Weights of a small multi-label image tagger.
Training: soap at rate 0.0021, 13900 steps, batches of 128.
Rows from block 2, named by matrix and row number. Rows with one number belong to one channel. Each number is 50 + 12 x the weight over its row's rms, rounded and kept within 0 to 99. All counts start at 0. After the name is the row's rms in percent of the matrix's.
# convs0: first 3x3 conv, stride 2 (model.blocks.2.convs.0.weight, 320x160x3x3), inputs 42-48, a 3x3 kernel for each
# convs1: second 3x3 conv (model.blocks.2.convs.1.weight, 320x320x3x3, transposed), outputs 42-48, a 3x3 kernel for each
convs0.21 100:51 71 61 53 53 51 59 48 46 63 52 46 48 59 53 48 70 49 30 28 67 28 40 43 41 43 55 56 54 51 50 48 48 36 42 60 41 45 68 34 27 39 50 58 28 43 55 55 53 47 52 51 66 72 53 50 79 38 47 47 46 37 57
convs1.21 103:36 40 24 22 65 40 42 40 63 35 33 53 56 46 50 62 46 55 59 64 42 63 64 62 43 62 85 59 48 53 53 46 37 27 65 43 41 40 79 42 58 56 48 64 75 36 41 52 48 63 44 46 36 41 51 45 61 49 55 42 64 36 54
convs0.22 095:59 55 54 49 45 53 51 54 49 74 77 69 59 67 77 56 55 42 78 62 65 50 52 62 42 46 25 31 42 51 54 51 56 38 42 49 44 40 43 65 41 62 61 71 66 53 63 59 67 45 52 61 43 34 56 65 70 76 42 85 40 45 48
convs1.22 097:46 40 45 56 58 53 70 70 59 60 50 43 40 60 36 42 75 51 47 55 62 60 44 44 48 43 36 69 64 46 65 33 42 71 56 40 45 28 48 48 39 57 31 53 28 48 61 41 58 52 58 29 59 58 63 47 38 55 40 35 55 55 47
convs0.23 101:44 65 43 51 44 57 60 46 32 49 65 45 66 47 48 65 55 48 40 53 45 44 57 71 64 49 60 41 54 61 52 46 36 54 38 42 54 41 23 70 46 57 45 59 35 59 73 39 43 32 46 39 41 55 56 45 25 28 34 51 60 52 60
convs1.23 097:50 62 57 46 61 68 68 51 64 43 44 60 49 62 62 63 56 69 45 71 69 59 48 47 54 51 53 50 38 46 45 66 49 64 70 73 52 71 58 62 46 53 31 58 58 50 51 69 59 48 47 40 33 52 50 55 45 71 48 49 43 50 50
convs0.24 092:41 56 66 42 35 66 69 49 55 60 38 67 38 42 48 48 46 36 42 30 38 44 45 41 40 51 54 55 39 43 35 42 48 43 34 41 27 50 38 48 57 53 96 76 59 48 57 41 42 46 55 50 50 66 38 40 36 48 35 68 50 41 64
convs1.24 097:48 52 67 61 41 38 72 38 60 32 44 28 50 46 17 46 40 37 72 49 37 70 69 52 75 67 47 45 26 44 50 52 30 56 72 48 20 53 56 33 45 65 35 28 35 38 55 52 44 56 54 40 41 46 61 50 63 48 53 51 61 77 80
convs0.25 098:58 38 40 48 41 45 46 60 59 32 45 50 54 57 56 43 65 58 52 61 56 52 40 58 65 40 30 40 65 44 56 34 54 50 38 50 57 54 55 35 49 43 55 26 39 40 64 22 49 34 59 39 57 50 48 64 43 53 44 29 74 62 40
convs1.25 095:52 51 49 40 64 58 45 37 47 60 48 54 46 40 41 45 55 37 37 58 50 47 61 54 47 51 38 28 66 48 47 69 69 51 61 38 29 65 60 26 55 68 18 48 56 31 42 36 74 46 46 47 41 54 37 32 46 47 36 45 35 40 49
convs0.26 102:55 41 59 44 42 67 52 53 44 52 58 59 39 50 44 39 36 64 29 66 51 38 70 72 54 50 40 42 28 47 28 55 63 62 39 61 44 46 25 42 49 56 34 35 33 42 40 54 36 60 64 48 50 51 36 68 48 50 56 42 49 59 49
convs1.26 105:53 33 53 45 44 59 49 52 57 74 47 50 61 59 48 42 43 56 42 51 38 46 58 38 39 45 35 51 59 45 44 41 33 33 63 33 68 47 49 53 58 38 39 37 61 62 58 48 44 50 37 27 59 74 49 43 49 27 50 46 48 25 32
convs0.27 112:62 70 39 85 74 41 66 58 64 69 43 61 46 55 60 33 51 57 60 58 54 58 51 35 65 51 41 65 37 57 42 29 49 52 53 46 36 48 84 47 58 75 58 51 66 39 42 28 34 37 44 54 62 52 37 51 63 46 53 55 49 62 53
convs1.27 107:49 48 76 67 75 54 56 46 52 50 38 40 29 46 39 59 68 53 33 47 61 44 59 51 39 31 42 35 49 60 63 81 71 55 70 22 48 52 35 64 54 42 31 65 29 23 47 57 53 57 42 57 33 43 43 47 49 47 53 30 37 51 43
convs0.28 102:57 57 49 19 41 64 57 32 57 50 20 65 42 68 37 36 53 61 61 56 48 44 63 38 64 33 40 55 28 55 57 54 55 70 61 58 31 39 34 22 53 47 33 48 52 37 60 50 64 62 36 51 39 29 64 54 58 26 48 55 30 55 42
convs1.28 101:56 74 50 51 55 59 77 66 78 59 42 53 41 39 48 55 41 39 54 42 42 55 32 42 69 51 58 42 19 49 74 37 44 41 48 51 55 44 58 44 54 52 33 50 69 36 53 64 41 53 44 64 52 50 48 50 59 63 53 47 43 50 44
convs0.29 098:37 40 49 55 49 30 42 49 71 43 58 56 33 43 56 51 50 36 41 55 52 60 37 56 52 59 47 38 59 62 46 40 28 54 66 34 65 50 39 42 45 41 47 35 41 42 55 46 36 44 65 42 63 58 65 72 61 69 47 51 70 66 41
convs1.29 098:52 51 34 23 49 49 44 48 61 73 40 37 38 39 42 55 25 33 35 58 57 36 53 36 51 61 56 54 20 62 43 51 51 38 55 47 49 46 50 52 47 56 42 51 42 35 60 49 38 71 42 50 50 38 41 52 42 48 56 58 65 38 42
convs0.30 103:27 53 58 52 61 46 51 54 62 44 45 56 53 53 34 64 42 50 57 26 64 42 33 44 49 39 34 34 39 56 57 54 34 36 32 35 43 50 61 33 57 50 47 47 34 35 45 41 48 68 57 49 69 61 58 59 44 56 41 30 61 52 56
convs1.30 107:46 24 35 61 57 26 45 40 48 49 57 45 55 27 55 49 49 51 58 48 55 64 53 50 70 39 55 34 37 51 49 53 47 59 49 70 49 36 53 49 28 58 41 63 53 74 53 72 58 45 43 61 36 43 44 64 60 45 51 40 59 53 58
convs0.31 099:66 90 58 62 50 63 30 76 40 54 60 59 55 49 61 49 56 46 34 38 62 54 46 53 57 43 41 61 52 49 64 55 60 38 68 59 44 19 52 44 16 41 35 41 41 34 48 54 64 50 33 48 70 68 57 67 47 50 52 38 51 37 35
convs1.31 096:41 84 66 65 45 78 50 60 57 60 38 55 55 51 67 43 64 42 43 42 44 59 40 68 47 53 63 49 42 40 25 44 68 59 56 61 49 63 35 43 28 46 37 54 43 43 71 49 42 53 52 44 49 43 54 41 57 60 60 61 42 66 52
convs0.32 099:44 48 39 46 74 60 50 52 56 40 50 40 43 40 48 54 32 38 54 53 47 42 63 52 64 28 74 48 32 53 45 39 45 46 47 45 46 47 66 43 55 73 45 88 82 30 40 50 43 63 52 37 56 50 51 56 48 39 46 50 62 55 61
convs1.32 100:40 48 46 39 47 53 49 50 72 34 36 40 56 37 18 49 33 37 33 41 57 26 52 57 37 27 42 36 34 56 41 66 47 44 43 34 48 35 51 33 42 26 46 42 40 56 44 55 37 66 80 34 29 57 41 59 51 48 60 61 38 68 64
convs0.33 103:38 20 59 49 48 31 53 58 47 56 60 61 49 64 58 61 59 54 31 50 42 53 58 39 68 46 36 56 46 39 54 49 32 49 52 51 39 44 49 39 56 48 66 50 30 50 56 55 54 38 29 38 30 49 24 41 37 48 71 57 64 49 28
convs1.33 100:42 37 52 35 60 49 29 52 53 45 49 40 55 62 76 63 44 47 52 44 56 29 49 43 58 59 59 49 49 26 66 46 58 50 56 43 34 36 59 58 56 57 59 22 31 66 54 40 24 49 39 51 48 50 48 44 57 32 46 47 21 25 29
convs0.34 102:54 37 46 55 58 36 44 48 48 33 56 49 37 47 51 76 41 45 46 51 31 36 29 29 32 45 39 55 51 45 38 52 51 47 35 32 41 36 64 42 46 35 55 44 46 28 56 35 47 48 25 43 60 57 28 53 51 57 63 64 53 47 53
convs1.34 095:58 38 53 38 34 47 39 61 32 44 41 48 38 46 58 26 52 46 46 59 48 46 47 60 63 54 44 43 50 34 46 39 42 56 58 67 39 36 61 32 32 39 44 39 55 30 60 46 54 36 54 40 42 40 41 58 53 56 33 53 39 45 39
convs0.35 103:55 57 49 38 66 44 54 67 47 68 49 57 37 51 43 69 38 57 61 66 31 71 55 43 41 35 51 48 38 38 48 48 45 53 62 53 85 48 61 54 94 80 42 43 51 54 64 57 54 63 52 55 61 76 54 46 55 49 54 39 49 73 40
convs1.35 100:44 46 50 50 59 47 35 36 42 56 52 51 65 64 61 52 48 61 60 59 73 52 28 49 45 41 32 66 65 53 66 55 32 53 43 48 40 53 53 35 49 65 79 47 49 44 45 50 44 40 41 67 53 32 57 52 50 39 60 43 53 65 74
convs0.36 102:64 46 45 53 63 52 50 64 52 66 50 34 59 43 47 45 37 50 49 64 48 44 42 34 22 54 32 45 61 59 53 60 66 41 63 43 47 66 45 46 46 53 38 51 45 46 43 51 67 55 51 50 63 74 50 60 65 55 61 63 57 53 42
convs1.36 098:46 38 56 42 66 43 54 54 49 58 49 51 47 54 55 53 69 52 48 38 50 47 46 40 52 27 27 52 52 33 47 36 42 57 58 68 40 42 42 36 44 28 59 48 55 63 41 47 35 49 39 52 58 40 61 59 51 44 47 53 61 44 67
convs0.37 098:44 63 56 49 46 65 66 55 46 46 53 41 69 33 70 52 52 59 53 29 32 40 34 33 49 71 57 42 42 52 50 58 40 54 56 57 52 45 61 53 36 48 42 35 69 42 46 49 47 26 38 60 61 63 50 49 55 55 33 61 57 36 55
convs1.37 099:57 86 76 42 55 58 46 52 40 60 59 47 60 59 70 58 47 59 35 52 61 53 13 39 57 52 41 60 39 72 39 42 30 67 19 72 38 50 29 55 52 51 40 63 33 55 61 43 77 46 55 49 36 45 38 30 48 43 63 32 19 57 53
convs0.38 091:70 68 58 75 52 39 62 44 40 51 72 63 71 47 47 50 42 45 39 38 57 31 33 53 56 50 57 76 37 41 56 34 37 58 31 31 48 38 31 46 40 30 39 29 39 44 41 51 42 44 48 28 49 35 50 39 42 45 48 39 45 41 54
convs1.38 098:40 69 47 28 28 66 46 46 63 59 57 32 47 59 55 60 64 72 37 57 43 56 79 70 63 47 69 48 34 69 68 52 60 42 64 55 53 37 39 67 38 59 42 69 64 77 66 51 44 51 56 56 50 49 50 77 63 64 42 60 49 56 63
convs0.39 097:53 55 34 40 51 66 48 53 55 49 49 57 41 72 41 36 68 28 52 58 43 62 51 38 59 64 45 49 31 52 43 38 48 35 35 43 56 49 46 38 41 23 36 42 56 31 64 66 42 34 60 47 36 37 51 42 56 66 59 34 56 77 37
convs1.39 096:45 35 46 66 28 47 42 92 41 86 75 64 62 59 68 49 74 43 37 46 73 42 53 66 44 42 71 59 56 35 45 58 56 70 50 70 41 54 44 66 42 52 56 59 64 52 42 37 52 74 51 59 49 63 74 65 65 54 51 38 51 52 55
convs0.40 096:50 38 49 36 35 50 58 53 50 52 33 35 59 58 50 40 47 37 53 41 55 39 30 48 50 53 49 48 31 46 49 47 52 59 23 53 64 53 72 38 58 40 38 40 38 57 48 30 52 43 46 49 34 53 51 70 49 54 41 52 45 39 59
convs1.40 098:42 25 53 33 33 37 47 49 58 49 36 52 29 51 46 34 47 27 57 43 38 70 58 50 29 44 46 61 53 71 57 46 55 16 63 40 53 69 38 49 57 53 30 42 54 53 28 47 47 71 44 17 29 48 45 62 43 49 46 43 60 51 39
convs0.41 104:46 29 39 71 39 32 42 56 56 53 57 49 54 49 54 44 51 57 48 54 55 51 34 32 58 37 45 66 34 32 51 39 40 52 47 42 46 32 45 41 35 21 37 43 48 56 67 35 65 79 60 49 41 20 41 44 59 62 30 32 30 29 59
convs1.41 100:53 51 45 54 64 32 34 71 67 31 42 51 33 51 42 47 52 40 47 30 61 64 49 53 59 52 57 43 54 38 69 39 47 56 29 57 49 51 60 61 34 74 65 64 50 52 35 63 41 47 61 60 48 44 47 44 55 36 57 28 50 38 43
convs0.42 101:51 68 46 54 57 65 56 74 65 46 63 54 46 43 49 59 36 56 38 58 56 44 40 44 49 44 50 56 49 74 38 45 46 70 42 57 70 54 72 47 33 47 32 47 37 36 27 69 36 35 53 66 70 40 53 46 40 39 58 51 45 56 39
convs1.42 096:52 39 56 50 59 32 35 38 59 42 76 56 49 62 30 54 38 57 45 45 36 36 49 48 64 53 40 49 54 43 60 57 44 59 62 49 49 51 60 64 60 43 40 19 48 34 44 60 62 45 39 53 54 56 67 61 63 59 83 55 41 75 48
convs0.43 105:63 50 30 44 47 42 61 57 28 59 60 69 63 63 49 38 40 51 24 52 27 46 35 61 43 59 24 36 43 48 50 48 38 43 55 75 65 78 50 54 69 58 48 29 64 61 68 51 75 80 51 62 72 59 42 43 34 56 50 58 48 30 68
convs1.43 102:63 41 47 43 50 47 44 62 47 41 23 50 42 62 73 86 49 42 55 50 49 55 46 51 77 55 49 56 56 44 58 33 69 30 62 46 43 28 55 43 59 74 43 59 45 74 46 46 43 38 73 65 62 66 38 65 55 53 67 41 50 51 62
convs0.44 099:46 63 73 53 34 45 55 49 45 34 52 60 43 54 41 57 54 57 49 33 45 38 30 56 42 47 62 48 50 45 44 36 68 76 34 52 41 45 67 42 50 48 54 50 47 64 56 31 58 36 45 64 63 41 42 46 74 40 45 57 57 48 59
convs1.44 100:46 46 27 37 50 51 46 48 74 51 53 49 59 45 51 46 40 50 50 82 51 46 74 63 35 74 41 60 42 35 46 41 60 45 26 58 79 46 63 60 58 62 52 39 44 57 56 70 28 51 58 57 40 64 57 70 70 35 66 67 44 51 49
convs0.45 099:48 77 46 51 35 43 56 52 41 67 42 29 63 29 57 49 53 51 56 70 79 37 49 34 58 50 45 56 69 26 49 53 52 42 56 53 51 39 41 46 46 33 47 31 46 44 37 51 46 76 56 50 36 43 44 38 51 48 24 52 52 52 40
convs1.45 097:64 76 52 64 62 63 72 54 40 54 49 36 58 46 60 48 32 45 29 45 42 49 56 58 48 32 53 41 33 77 60 64 40 63 38 51 49 54 55 55 58 44 56 52 46 47 56 51 51 51 55 37 34 37 37 54 50 40 46 44 22 62 51
convs0.46 100:55 51 54 72 64 56 64 46 56 56 39 57 50 43 53 53 58 44 46 22 28 38 40 43 57 59 57 70 66 47 54 58 27 40 49 62 71 67 38 63 77 76 57 50 58 62 31 57 49 61 51 63 45 46 45 52 50 59 54 56 22 57 66
convs1.46 103:54 43 40 60 44 42 36 61 32 38 57 69 52 52 63 37 39 45 53 54 44 45 55 44 54 64 61 44 33 58 44 57 46 43 62 55 61 36 45 58 60 43 45 45 39 43 43 46 40 40 40 48 41 43 58 52 61 72 55 41 65 43 20
convs0.47 098:55 58 52 45 52 53 81 63 53 39 50 45 51 44 51 73 48 65 59 47 50 42 36 54 77 60 54 51 67 45 37 34 63 45 47 62 54 63 69 56 79 60 74 41 39 42 41 35 34 29 32 53 52 32 57 58 54 72 53 46 67 44 34
convs1.47 100:57 37 55 50 41 48 57 46 66 60 71 60 52 39 51 37 30 39 45 35 27 59 72 58 66 34 41 78 46 55 39 31 44 80 55 38 63 37 57 34 50 50 66 38 42 57 65 53 52 37 52 38 59 60 67 68 53 62 59 53 55 56 44
convs0.48 098:53 39 35 41 25 40 53 51 39 46 54 52 68 80 56 76 71 48 47 57 36 58 51 52 48 37 62 54 61 71 61 56 19 30 62 54 41 61 59 32 43 50 51 41 53 35 36 48 48 30 65 54 63 56 42 31 43 57 50 24 44 70 57
convs1.48 099:30 51 46 27 34 78 66 57 33 48 74 47 52 56 33 51 42 35 44 39 43 39 33 56 63 45 49 60 66 67 53 50 48 39 43 37 31 60 52 57 19 45 34 31 44 34 50 57 57 58 42 37 41 67 46 44 59 58 55 48 49 38 52
convs0.49 105:36 60 35 45 31 52 37 66 50 56 50 52 65 45 57 37 35 68 47 60 36 66 52 40 45 45 64 56 65 57 29 55 44 54 38 53 37 56 40 24 49 52 52 32 64 50 67 49 36 32 50 49 33 49 68 58 75 55 41 29 46 49 35
convs1.49 102:42 30 47 87 52 50 33 57 50 55 55 42 67 46 67 59 57 60 56 55 44 35 37 58 51 47 45 41 53 58 34 41 52 38 45 39 45 55 65 58 75 70 51 49 59 39 38 47 60 52 60 55 42 53 46 52 56 34 45 46 65 32 55
convs0.50 094:59 53 52 37 61 53 27 54 51 60 66 54 35 23 35 36 32 45 44 56 35 61 56 48 42 49 37 48 43 51 79 60 66 61 52 45 49 58 53 66 54 50 61 52 46 62 56 43 36 49 63 41 49 45 38 23 21 23 34 42 56 59 55
convs1.50 097:51 46 61 52 37 45 55 34 41 55 57 75 18 42 24 27 52 48 45 40 34 29 40 48 41 46 38 59 62 71 37 45 63 53 32 42 47 31 34 79 74 63 64 42 39 57 54 76 57 63 53 61 51 40 37 46 38 57 67 54 54 41 65
convs0.51 105:60 34 41 40 69 41 53 59 59 41 33 73 28 34 66 40 63 43 53 52 67 73 62 33 37 29 49 44 52 34 52 55 39 39 55 44 55 60 60 70 56 41 45 60 34 38 45 53 69 37 36 54 58 57 60 49 19 36 23 47 58 48 51
convs1.51 104:41 49 43 50 38 47 48 36 70 67 73 54 56 48 42 52 62 45 39 55 62 36 40 50 38 63 34 49 53 51 50 47 43 31 35 48 60 58 70 72 61 39 52 65 33 61 62 50 29 43 39 33 43 36 48 46 52 56 46 54 57 36 30
convs0.52 101:38 52 62 29 53 42 46 48 36 58 58 38 56 35 49 33 44 72 53 41 38 44 63 74 30 53 57 60 57 38 39 38 51 50 43 48 29 29 52 59 45 32 51 42 33 61 32 43 62 40 43 64 37 40 54 51 58 42 34 34 61 37 42
convs1.52 101:47 48 45 51 38 41 46 46 53 54 58 35 65 37 46 64 42 46 45 60 74 48 68 59 72 58 62 68 45 32 45 42 32 37 65 35 40 68 63 35 52 50 57 44 20 43 55 38 35 45 56 49 47 57 34 35 45 41 41 69 54 70 46
convs0.53 100:63 38 33 32 63 46 32 52 27 48 40 44 52 35 48 69 54 67 51 61 54 33 29 34 46 44 51 52 55 44 47 67 77 40 56 81 37 43 63 44 37 30 58 46 52 38 62 50 64 45 60 57 63 47 66 29 55 32 38 34 28 35 23
convs1.53 098:70 68 39 38 56 72 32 33 33 61 60 42 50 25 66 53 50 35 45 43 25 51 31 47 44 39 50 54 31 49 44 56 48 50 44 52 16 37 29 52 51 47 59 58 36 65 59 62 28 52 53 49 45 41 39 42 33 54 47 62 34 35 42
convs0.54 109:53 56 45 56 77 37 46 52 57 65 43 55 55 56 50 49 38 46 26 36 34 44 55 55 69 66 22 40 50 39 58 37 51 38 63 52 37 49 32 50 47 39 45 38 52 51 42 60 62 35 68 39 49 58 47 47 59 35 27 57 70 51 49
convs1.54 101:59 58 77 40 64 51 62 65 74 60 48 37 38 44 71 62 52 54 53 40 50 45 26 55 67 68 53 48 61 41 51 64 41 56 36 45 45 58 46 62 50 45 71 33 58 47 48 47 49 28 41 56 58 44 65 71 42 58 55 43 45 58 48
convs0.55 093:36 36 55 45 54 44 51 32 42 73 69 48 52 42 56 50 62 30 41 69 52 51 46 36 66 28 42 60 76 53 47 62 67 52 48 43 56 41 53 75 71 51 34 47 44 43 46 54 58 57 29 47 45 49 37 53 60 44 49 36 41 55 23
convs1.55 095:46 47 59 36 48 43 35 31 71 63 39 30 62 53 73 51 67 50 34 48 63 42 64 59 44 48 35 68 47 58 73 55 41 42 50 35 38 34 46 51 47 54 34 58 53 51 48 51 51 20 51 25 52 46 57 49 45 57 41 59 65 40 50
convs0.56 103:47 39 36 58 40 61 40 83 46 69 52 37 56 65 45 47 50 44 48 64 66 50 47 48 55 41 38 45 40 33 38 52 49 39 68 49 55 63 64 28 24 51 68 44 47 57 39 51 53 35 51 44 44 50 30 35 45 39 44 56 45 53 68
convs1.56 104:62 40 64 33 45 31 54 36 49 64 37 55 52 51 52 31 52 61 66 67 29 51 60 58 45 39 45 37 26 55 52 51 51 53 31 54 50 68 52 40 43 45 61 59 44 34 59 51 58 68 52 55 63 36 32 22 38 59 50 43 52 58 43
convs0.57 092:43 53 32 60 28 37 37 52 48 65 54 67 64 70 44 69 73 24 59 55 53 49 51 53 50 60 67 51 46 80 55 59 38 35 49 24 50 36 33 33 31 26 30 65 68 45 36 40 43 62 38 70 56 51 57 44 53 47 51 53 24 48 32
convs1.57 096:53 38 41 41 43 38 39 50 51 65 52 39 58 58 54 37 50 39 39 62 56 48 24 57 38 46 51 46 28 57 48 59 62 40 46 60 60 47 46 51 44 40 45 37 42 64 55 61 19 38 34 50 57 55 67 49 65 26 66 47 33 41 34
convs0.58 093:50 55 52 52 42 54 63 44 44 43 34 46 64 53 50 54 55 50 47 29 63 45 39 39 48 36 33 48 53 51 56 47 37 38 48 24 39 45 52 36 37 52 50 46 54 52 38 54 62 36 51 55 47 34 57 71 32 51 58 45 56 47 56
convs1.58 096:59 35 59 56 38 53 46 50 22 24 38 50 45 48 56 64 46 46 47 54 43 51 46 50 60 32 45 63 27 31 73 46 55 46 66 68 29 68 52 43 63 47 34 81 58 73 66 49 36 41 86 49 56 55 47 61 56 50 37 71 53 52 75
convs0.59 102:27 34 39 40 54 44 57 23 72 38 44 53 54 58 47 51 51 47 54 57 43 59 52 44 39 26 28 47 45 50 55 38 41 38 45 38 41 32 33 60 57 35 56 79 49 39 39 59 38 48 48 48 50 65 69 55 51 56 67 57 55 53 45
convs1.59 101:58 50 40 50 36 40 61 88 39 49 69 47 33 30 53 54 69 61 49 42 41 41 51 30 35 70 35 47 64 37 35 34 68 41 46 47 48 30 47 37 54 39 59 49 42 57 38 60 55 33 46 59 52 55 27 44 30 35 45 39 46 17 42
convs0.60 099:40 46 68 49 57 80 27 45 45 81 75 64 82 62 72 47 47 52 70 59 53 71 69 45 50 44 51 58 65 45 50 69 38 39 75 58 43 61 59 80 64 62 43 46 64 46 40 56 48 55 38 48 61 54 47 57 40 55 45 43 57 53 53
convs1.60 103:35 44 68 75 56 56 55 48 55 48 44 43 49 49 45 51 66 50 72 59 41 19 44 62 36 41 41 56 48 53 46 57 59 44 56 53 47 49 53 59 56 66 57 61 61 58 40 66 67 48 25 48 69 58 45 43 23 39 72 43 43 45 41
convs0.61 100:64 51 37 36 68 43 47 56 64 46 56 39 50 45 26 51 21 44 47 45 37 61 58 54 49 30 44 70 66 49 75 67 60 71 40 44 50 46 51 43 47 52 49 43 55 36 44 66 68 73 57 67 56 47 70 62 53 60 61 66 68 75 50
convs1.61 097:43 73 36 44 39 52 62 60 71 28 48 48 71 66 44 42 71 62 42 45 75 41 48 54 59 48 53 72 55 58 50 71 57 65 51 56 29 50 53 51 52 40 48 37 66 48 51 34 42 58 41 50 49 42 30 48 67 55 52 51 58 58 62
convs0.62 098:58 47 37 68 45 39 38 35 58 48 51 56 59 53 56 63 55 43 70 58 50 49 48 46 26 54 64 47 48 61 26 29 39 50 61 69 53 53 51 38 51 54 57 63 60 44 54 64 32 67 50 40 55 79 61 37 45 72 50 45 63 47 38
convs1.62 101:71 42 32 36 38 50 56 41 73 74 45 67 49 44 58 57 43 42 51 44 50 55 59 47 44 56 61 58 28 42 44 42 80 49 60 63 55 30 42 70 50 40 57 64 34 64 69 30 34 67 36 58 33 35 66 50 56 44 63 44 73 74 44
convs0.63 106:59 40 29 44 37 39 48 67 59 36 45 62 63 32 26 57 56 47 69 45 44 45 49 30 39 53 64 42 53 56 54 60 40 54 31 58 57 62 46 30 56 54 51 64 57 50 59 61 52 73 70 46 83 55 64 66 52 72 55 48 49 44 49
convs1.63 103:43 51 38 58 45 49 50 78 54 37 47 44 68 42 37 54 43 47 46 55 43 41 47 59 63 53 28 51 53 34 68 46 40 52 37 68 48 59 41 47 44 73 40 57 40 62 54 65 66 30 40 32 55 64 39 73 48 48 57 39 53 37 44
convs0.64 090:50 34 44 34 54 53 36 52 48 21 67 60 53 71 54 52 75 60 52 33 71 40 47 24 42 43 39 65 64 45 76 35 73 48 57 35 72 50 47 71 53 49 55 53 42 52 44 56 27 49 71 45 76 48 56 50 59 57 57 59 40 41 31
convs1.64 095:40 47 22 50 45 34 64 50 58 40 49 57 61 31 40 44 38 37 63 47 36 59 59 52 45 38 40 30 45 70 70 44 42 44 37 49 55 63 68 38 52 47 57 49 56 32 59 58 58 48 40 64 47 50 58 41 66 57 52 42 57 43 23
convs0.65 102:64 42 37 55 53 50 57 53 44 59 45 52 32 63 65 72 41 56 52 44 41 63 41 47 43 26 44 37 34 56 53 48 42 37 55 62 55 41 41 72 50 59 61 73 24 51 62 55 26 53 48 41 69 50 57 52 62 37 55 67 43 55 36
convs1.65 103:43 67 53 49 47 55 33 54 71 34 39 45 55 60 38 52 53 50 74 69 53 51 45 34 46 47 38 57 50 47 14 53 51 55 50 42 24 52 54 46 60 26 43 57 41 49 45 75 42 38 53 53 55 41 31 26 53 65 51 76 67 61 61
convs0.66 105:64 42 47 55 38 39 38 42 34 58 70 53 58 50 51 60 45 42 42 30 51 62 41 69 60 68 71 53 60 51 39 25 66 58 45 33 48 64 33 46 39 57 67 60 40 42 69 49 57 29 42 40 35 41 58 46 54 50 51 66 53 51 46
convs1.66 103:58 46 45 34 56 30 68 69 62 46 48 53 54 36 56 55 49 40 63 53 43 72 49 56 63 49 49 54 73 76 49 66 37 49 62 57 47 58 40 47 58 51 55 49 25 22 71 51 67 40 54 46 52 51 50 51 33 55 41 48 55 38 49
convs0.67 103:47 59 26 43 45 27 53 55 76 55 49 79 59 44 63 52 39 49 51 37 39 24 53 44 48 50 46 52 28 67 56 49 67 51 53 55 51 43 42 61 58 68 53 62 67 67 50 61 34 37 49 50 45 35 37 38 51 39 60 66 49 59 67
convs1.67 099:43 50 44 21 43 42 38 34 56 50 70 50 42 49 53 29 46 28 59 65 47 42 56 36 47 47 30 50 64 51 52 60 22 32 55 60 60 40 48 51 55 34 45 50 53 45 39 63 73 33 55 50 46 52 40 42 49 59 50 43 56 52 41
convs0.68 103:29 37 49 38 29 25 39 66 53 33 32 37 46 59 47 57 54 58 61 52 35 57 52 62 39 27 40 45 68 52 29 35 22 50 50 60 29 33 34 46 56 43 54 57 46 48 53 40 61 66 39 37 57 57 62 59 46 68 96 59 47 40 51
convs1.68 104:32 45 40 72 61 55 56 67 51 56 46 60 69 36 63 41 53 44 46 56 62 43 42 47 44 38 31 39 43 56 45 37 53 41 80 52 57 41 56 50 60 56 83 50 26 60 61 50 49 47 65 41 66 33 39 36 69 58 59 51 49 41 63
convs0.69 093:52 49 44 49 46 24 48 47 49 52 41 53 47 67 32 36 44 59 33 39 46 25 49 19 58 57 43 47 52 18 42 46 52 49 41 63 66 65 68 55 58 59 44 55 40 51 46 61 49 36 34 54 36 57 45 34 55 38 24 27 34 40 45
convs1.69 098:31 46 71 58 47 76 41 61 44 45 46 34 70 40 42 58 40 47 38 29 44 59 61 52 45 59 40 54 44 46 44 65 47 51 31 52 53 65 42 41 34 48 42 40 39 40 67 42 56 58 62 59 58 49 47 33 41 50 54 48 44 49 50
convs0.70 093:32 47 61 40 62 43 41 62 43 33 54 52 46 57 61 27 60 47 36 53 48 34 59 42 31 40 48 45 59 64 59 59 80 45 70 56 53 58 36 53 45 42 68 62 28 38 32 49 37 44 52 52 30 48 45 61 53 62 56 48 55 46 35
convs1.70 096:47 53 58 36 40 38 61 27 34 68 59 58 47 66 67 52 61 57 44 56 47 49 44 62 56 48 58 29 34 70 45 49 60 43 32 33 53 36 38 67 58 40 41 42 58 55 37 39 33 44 57 49 46 48 86 55 58 50 73 52 56 54 36
convs0.71 101:53 46 53 36 63 57 52 34 59 58 55 50 65 59 69 48 61 43 50 53 46 78 46 26 43 65 47 60 41 56 47 56 44 30 54 51 54 55 65 56 58 40 53 50 61 35 35 55 43 48 46 67 78 43 57 37 38 64 65 46 60 60 32
convs1.71 099:34 33 64 35 32 57 60 60 61 44 57 57 60 48 61 38 45 53 72 46 47 42 49 32 31 31 17 43 50 35 44 63 41 63 60 42 41 26 53 51 46 39 41 44 53 52 70 53 36 57 54 69 36 54 45 44 58 47 29 42 38 46 45
convs0.72 094:39 57 71 41 53 61 42 47 66 34 38 55 66 46 50 40 59 39 40 55 68 41 50 55 65 25 31 33 33 52 36 56 57 48 52 62 60 51 50 42 57 28 42 49 52 49 56 60 55 35 59 45 43 56 48 65 63 38 54 46 58 53 43
convs1.72 096:56 41 51 47 56 54 61 47 54 56 41 42 82 49 34 74 45 49 53 57 38 40 40 15 28 39 48 42 73 29 52 92 71 51 79 59 48 37 27 39 23 37 57 49 26 60 63 55 55 53 58 33 32 46 74 38 72 50 57 69 64 51 34
convs0.73 097:43 54 46 44 57 49 71 55 55 44 62 74 61 50 84 40 55 56 55 43 48 61 53 34 46 57 41 58 66 59 48 49 71 70 69 66 64 81 61 59 36 53 49 62 56 54 51 70 56 35 49 47 77 58 47 69 63 50 44 56 74 50 45
convs1.73 098:50 30 63 71 62 40 72 53 60 63 53 49 40 65 55 43 47 46 40 52 49 38 47 48 51 52 36 56 36 60 30 62 51 48 54 53 47 49 52 40 64 50 43 51 41 30 67 63 54 49 43 56 53 51 57 61 48 50 37 29 77 70 28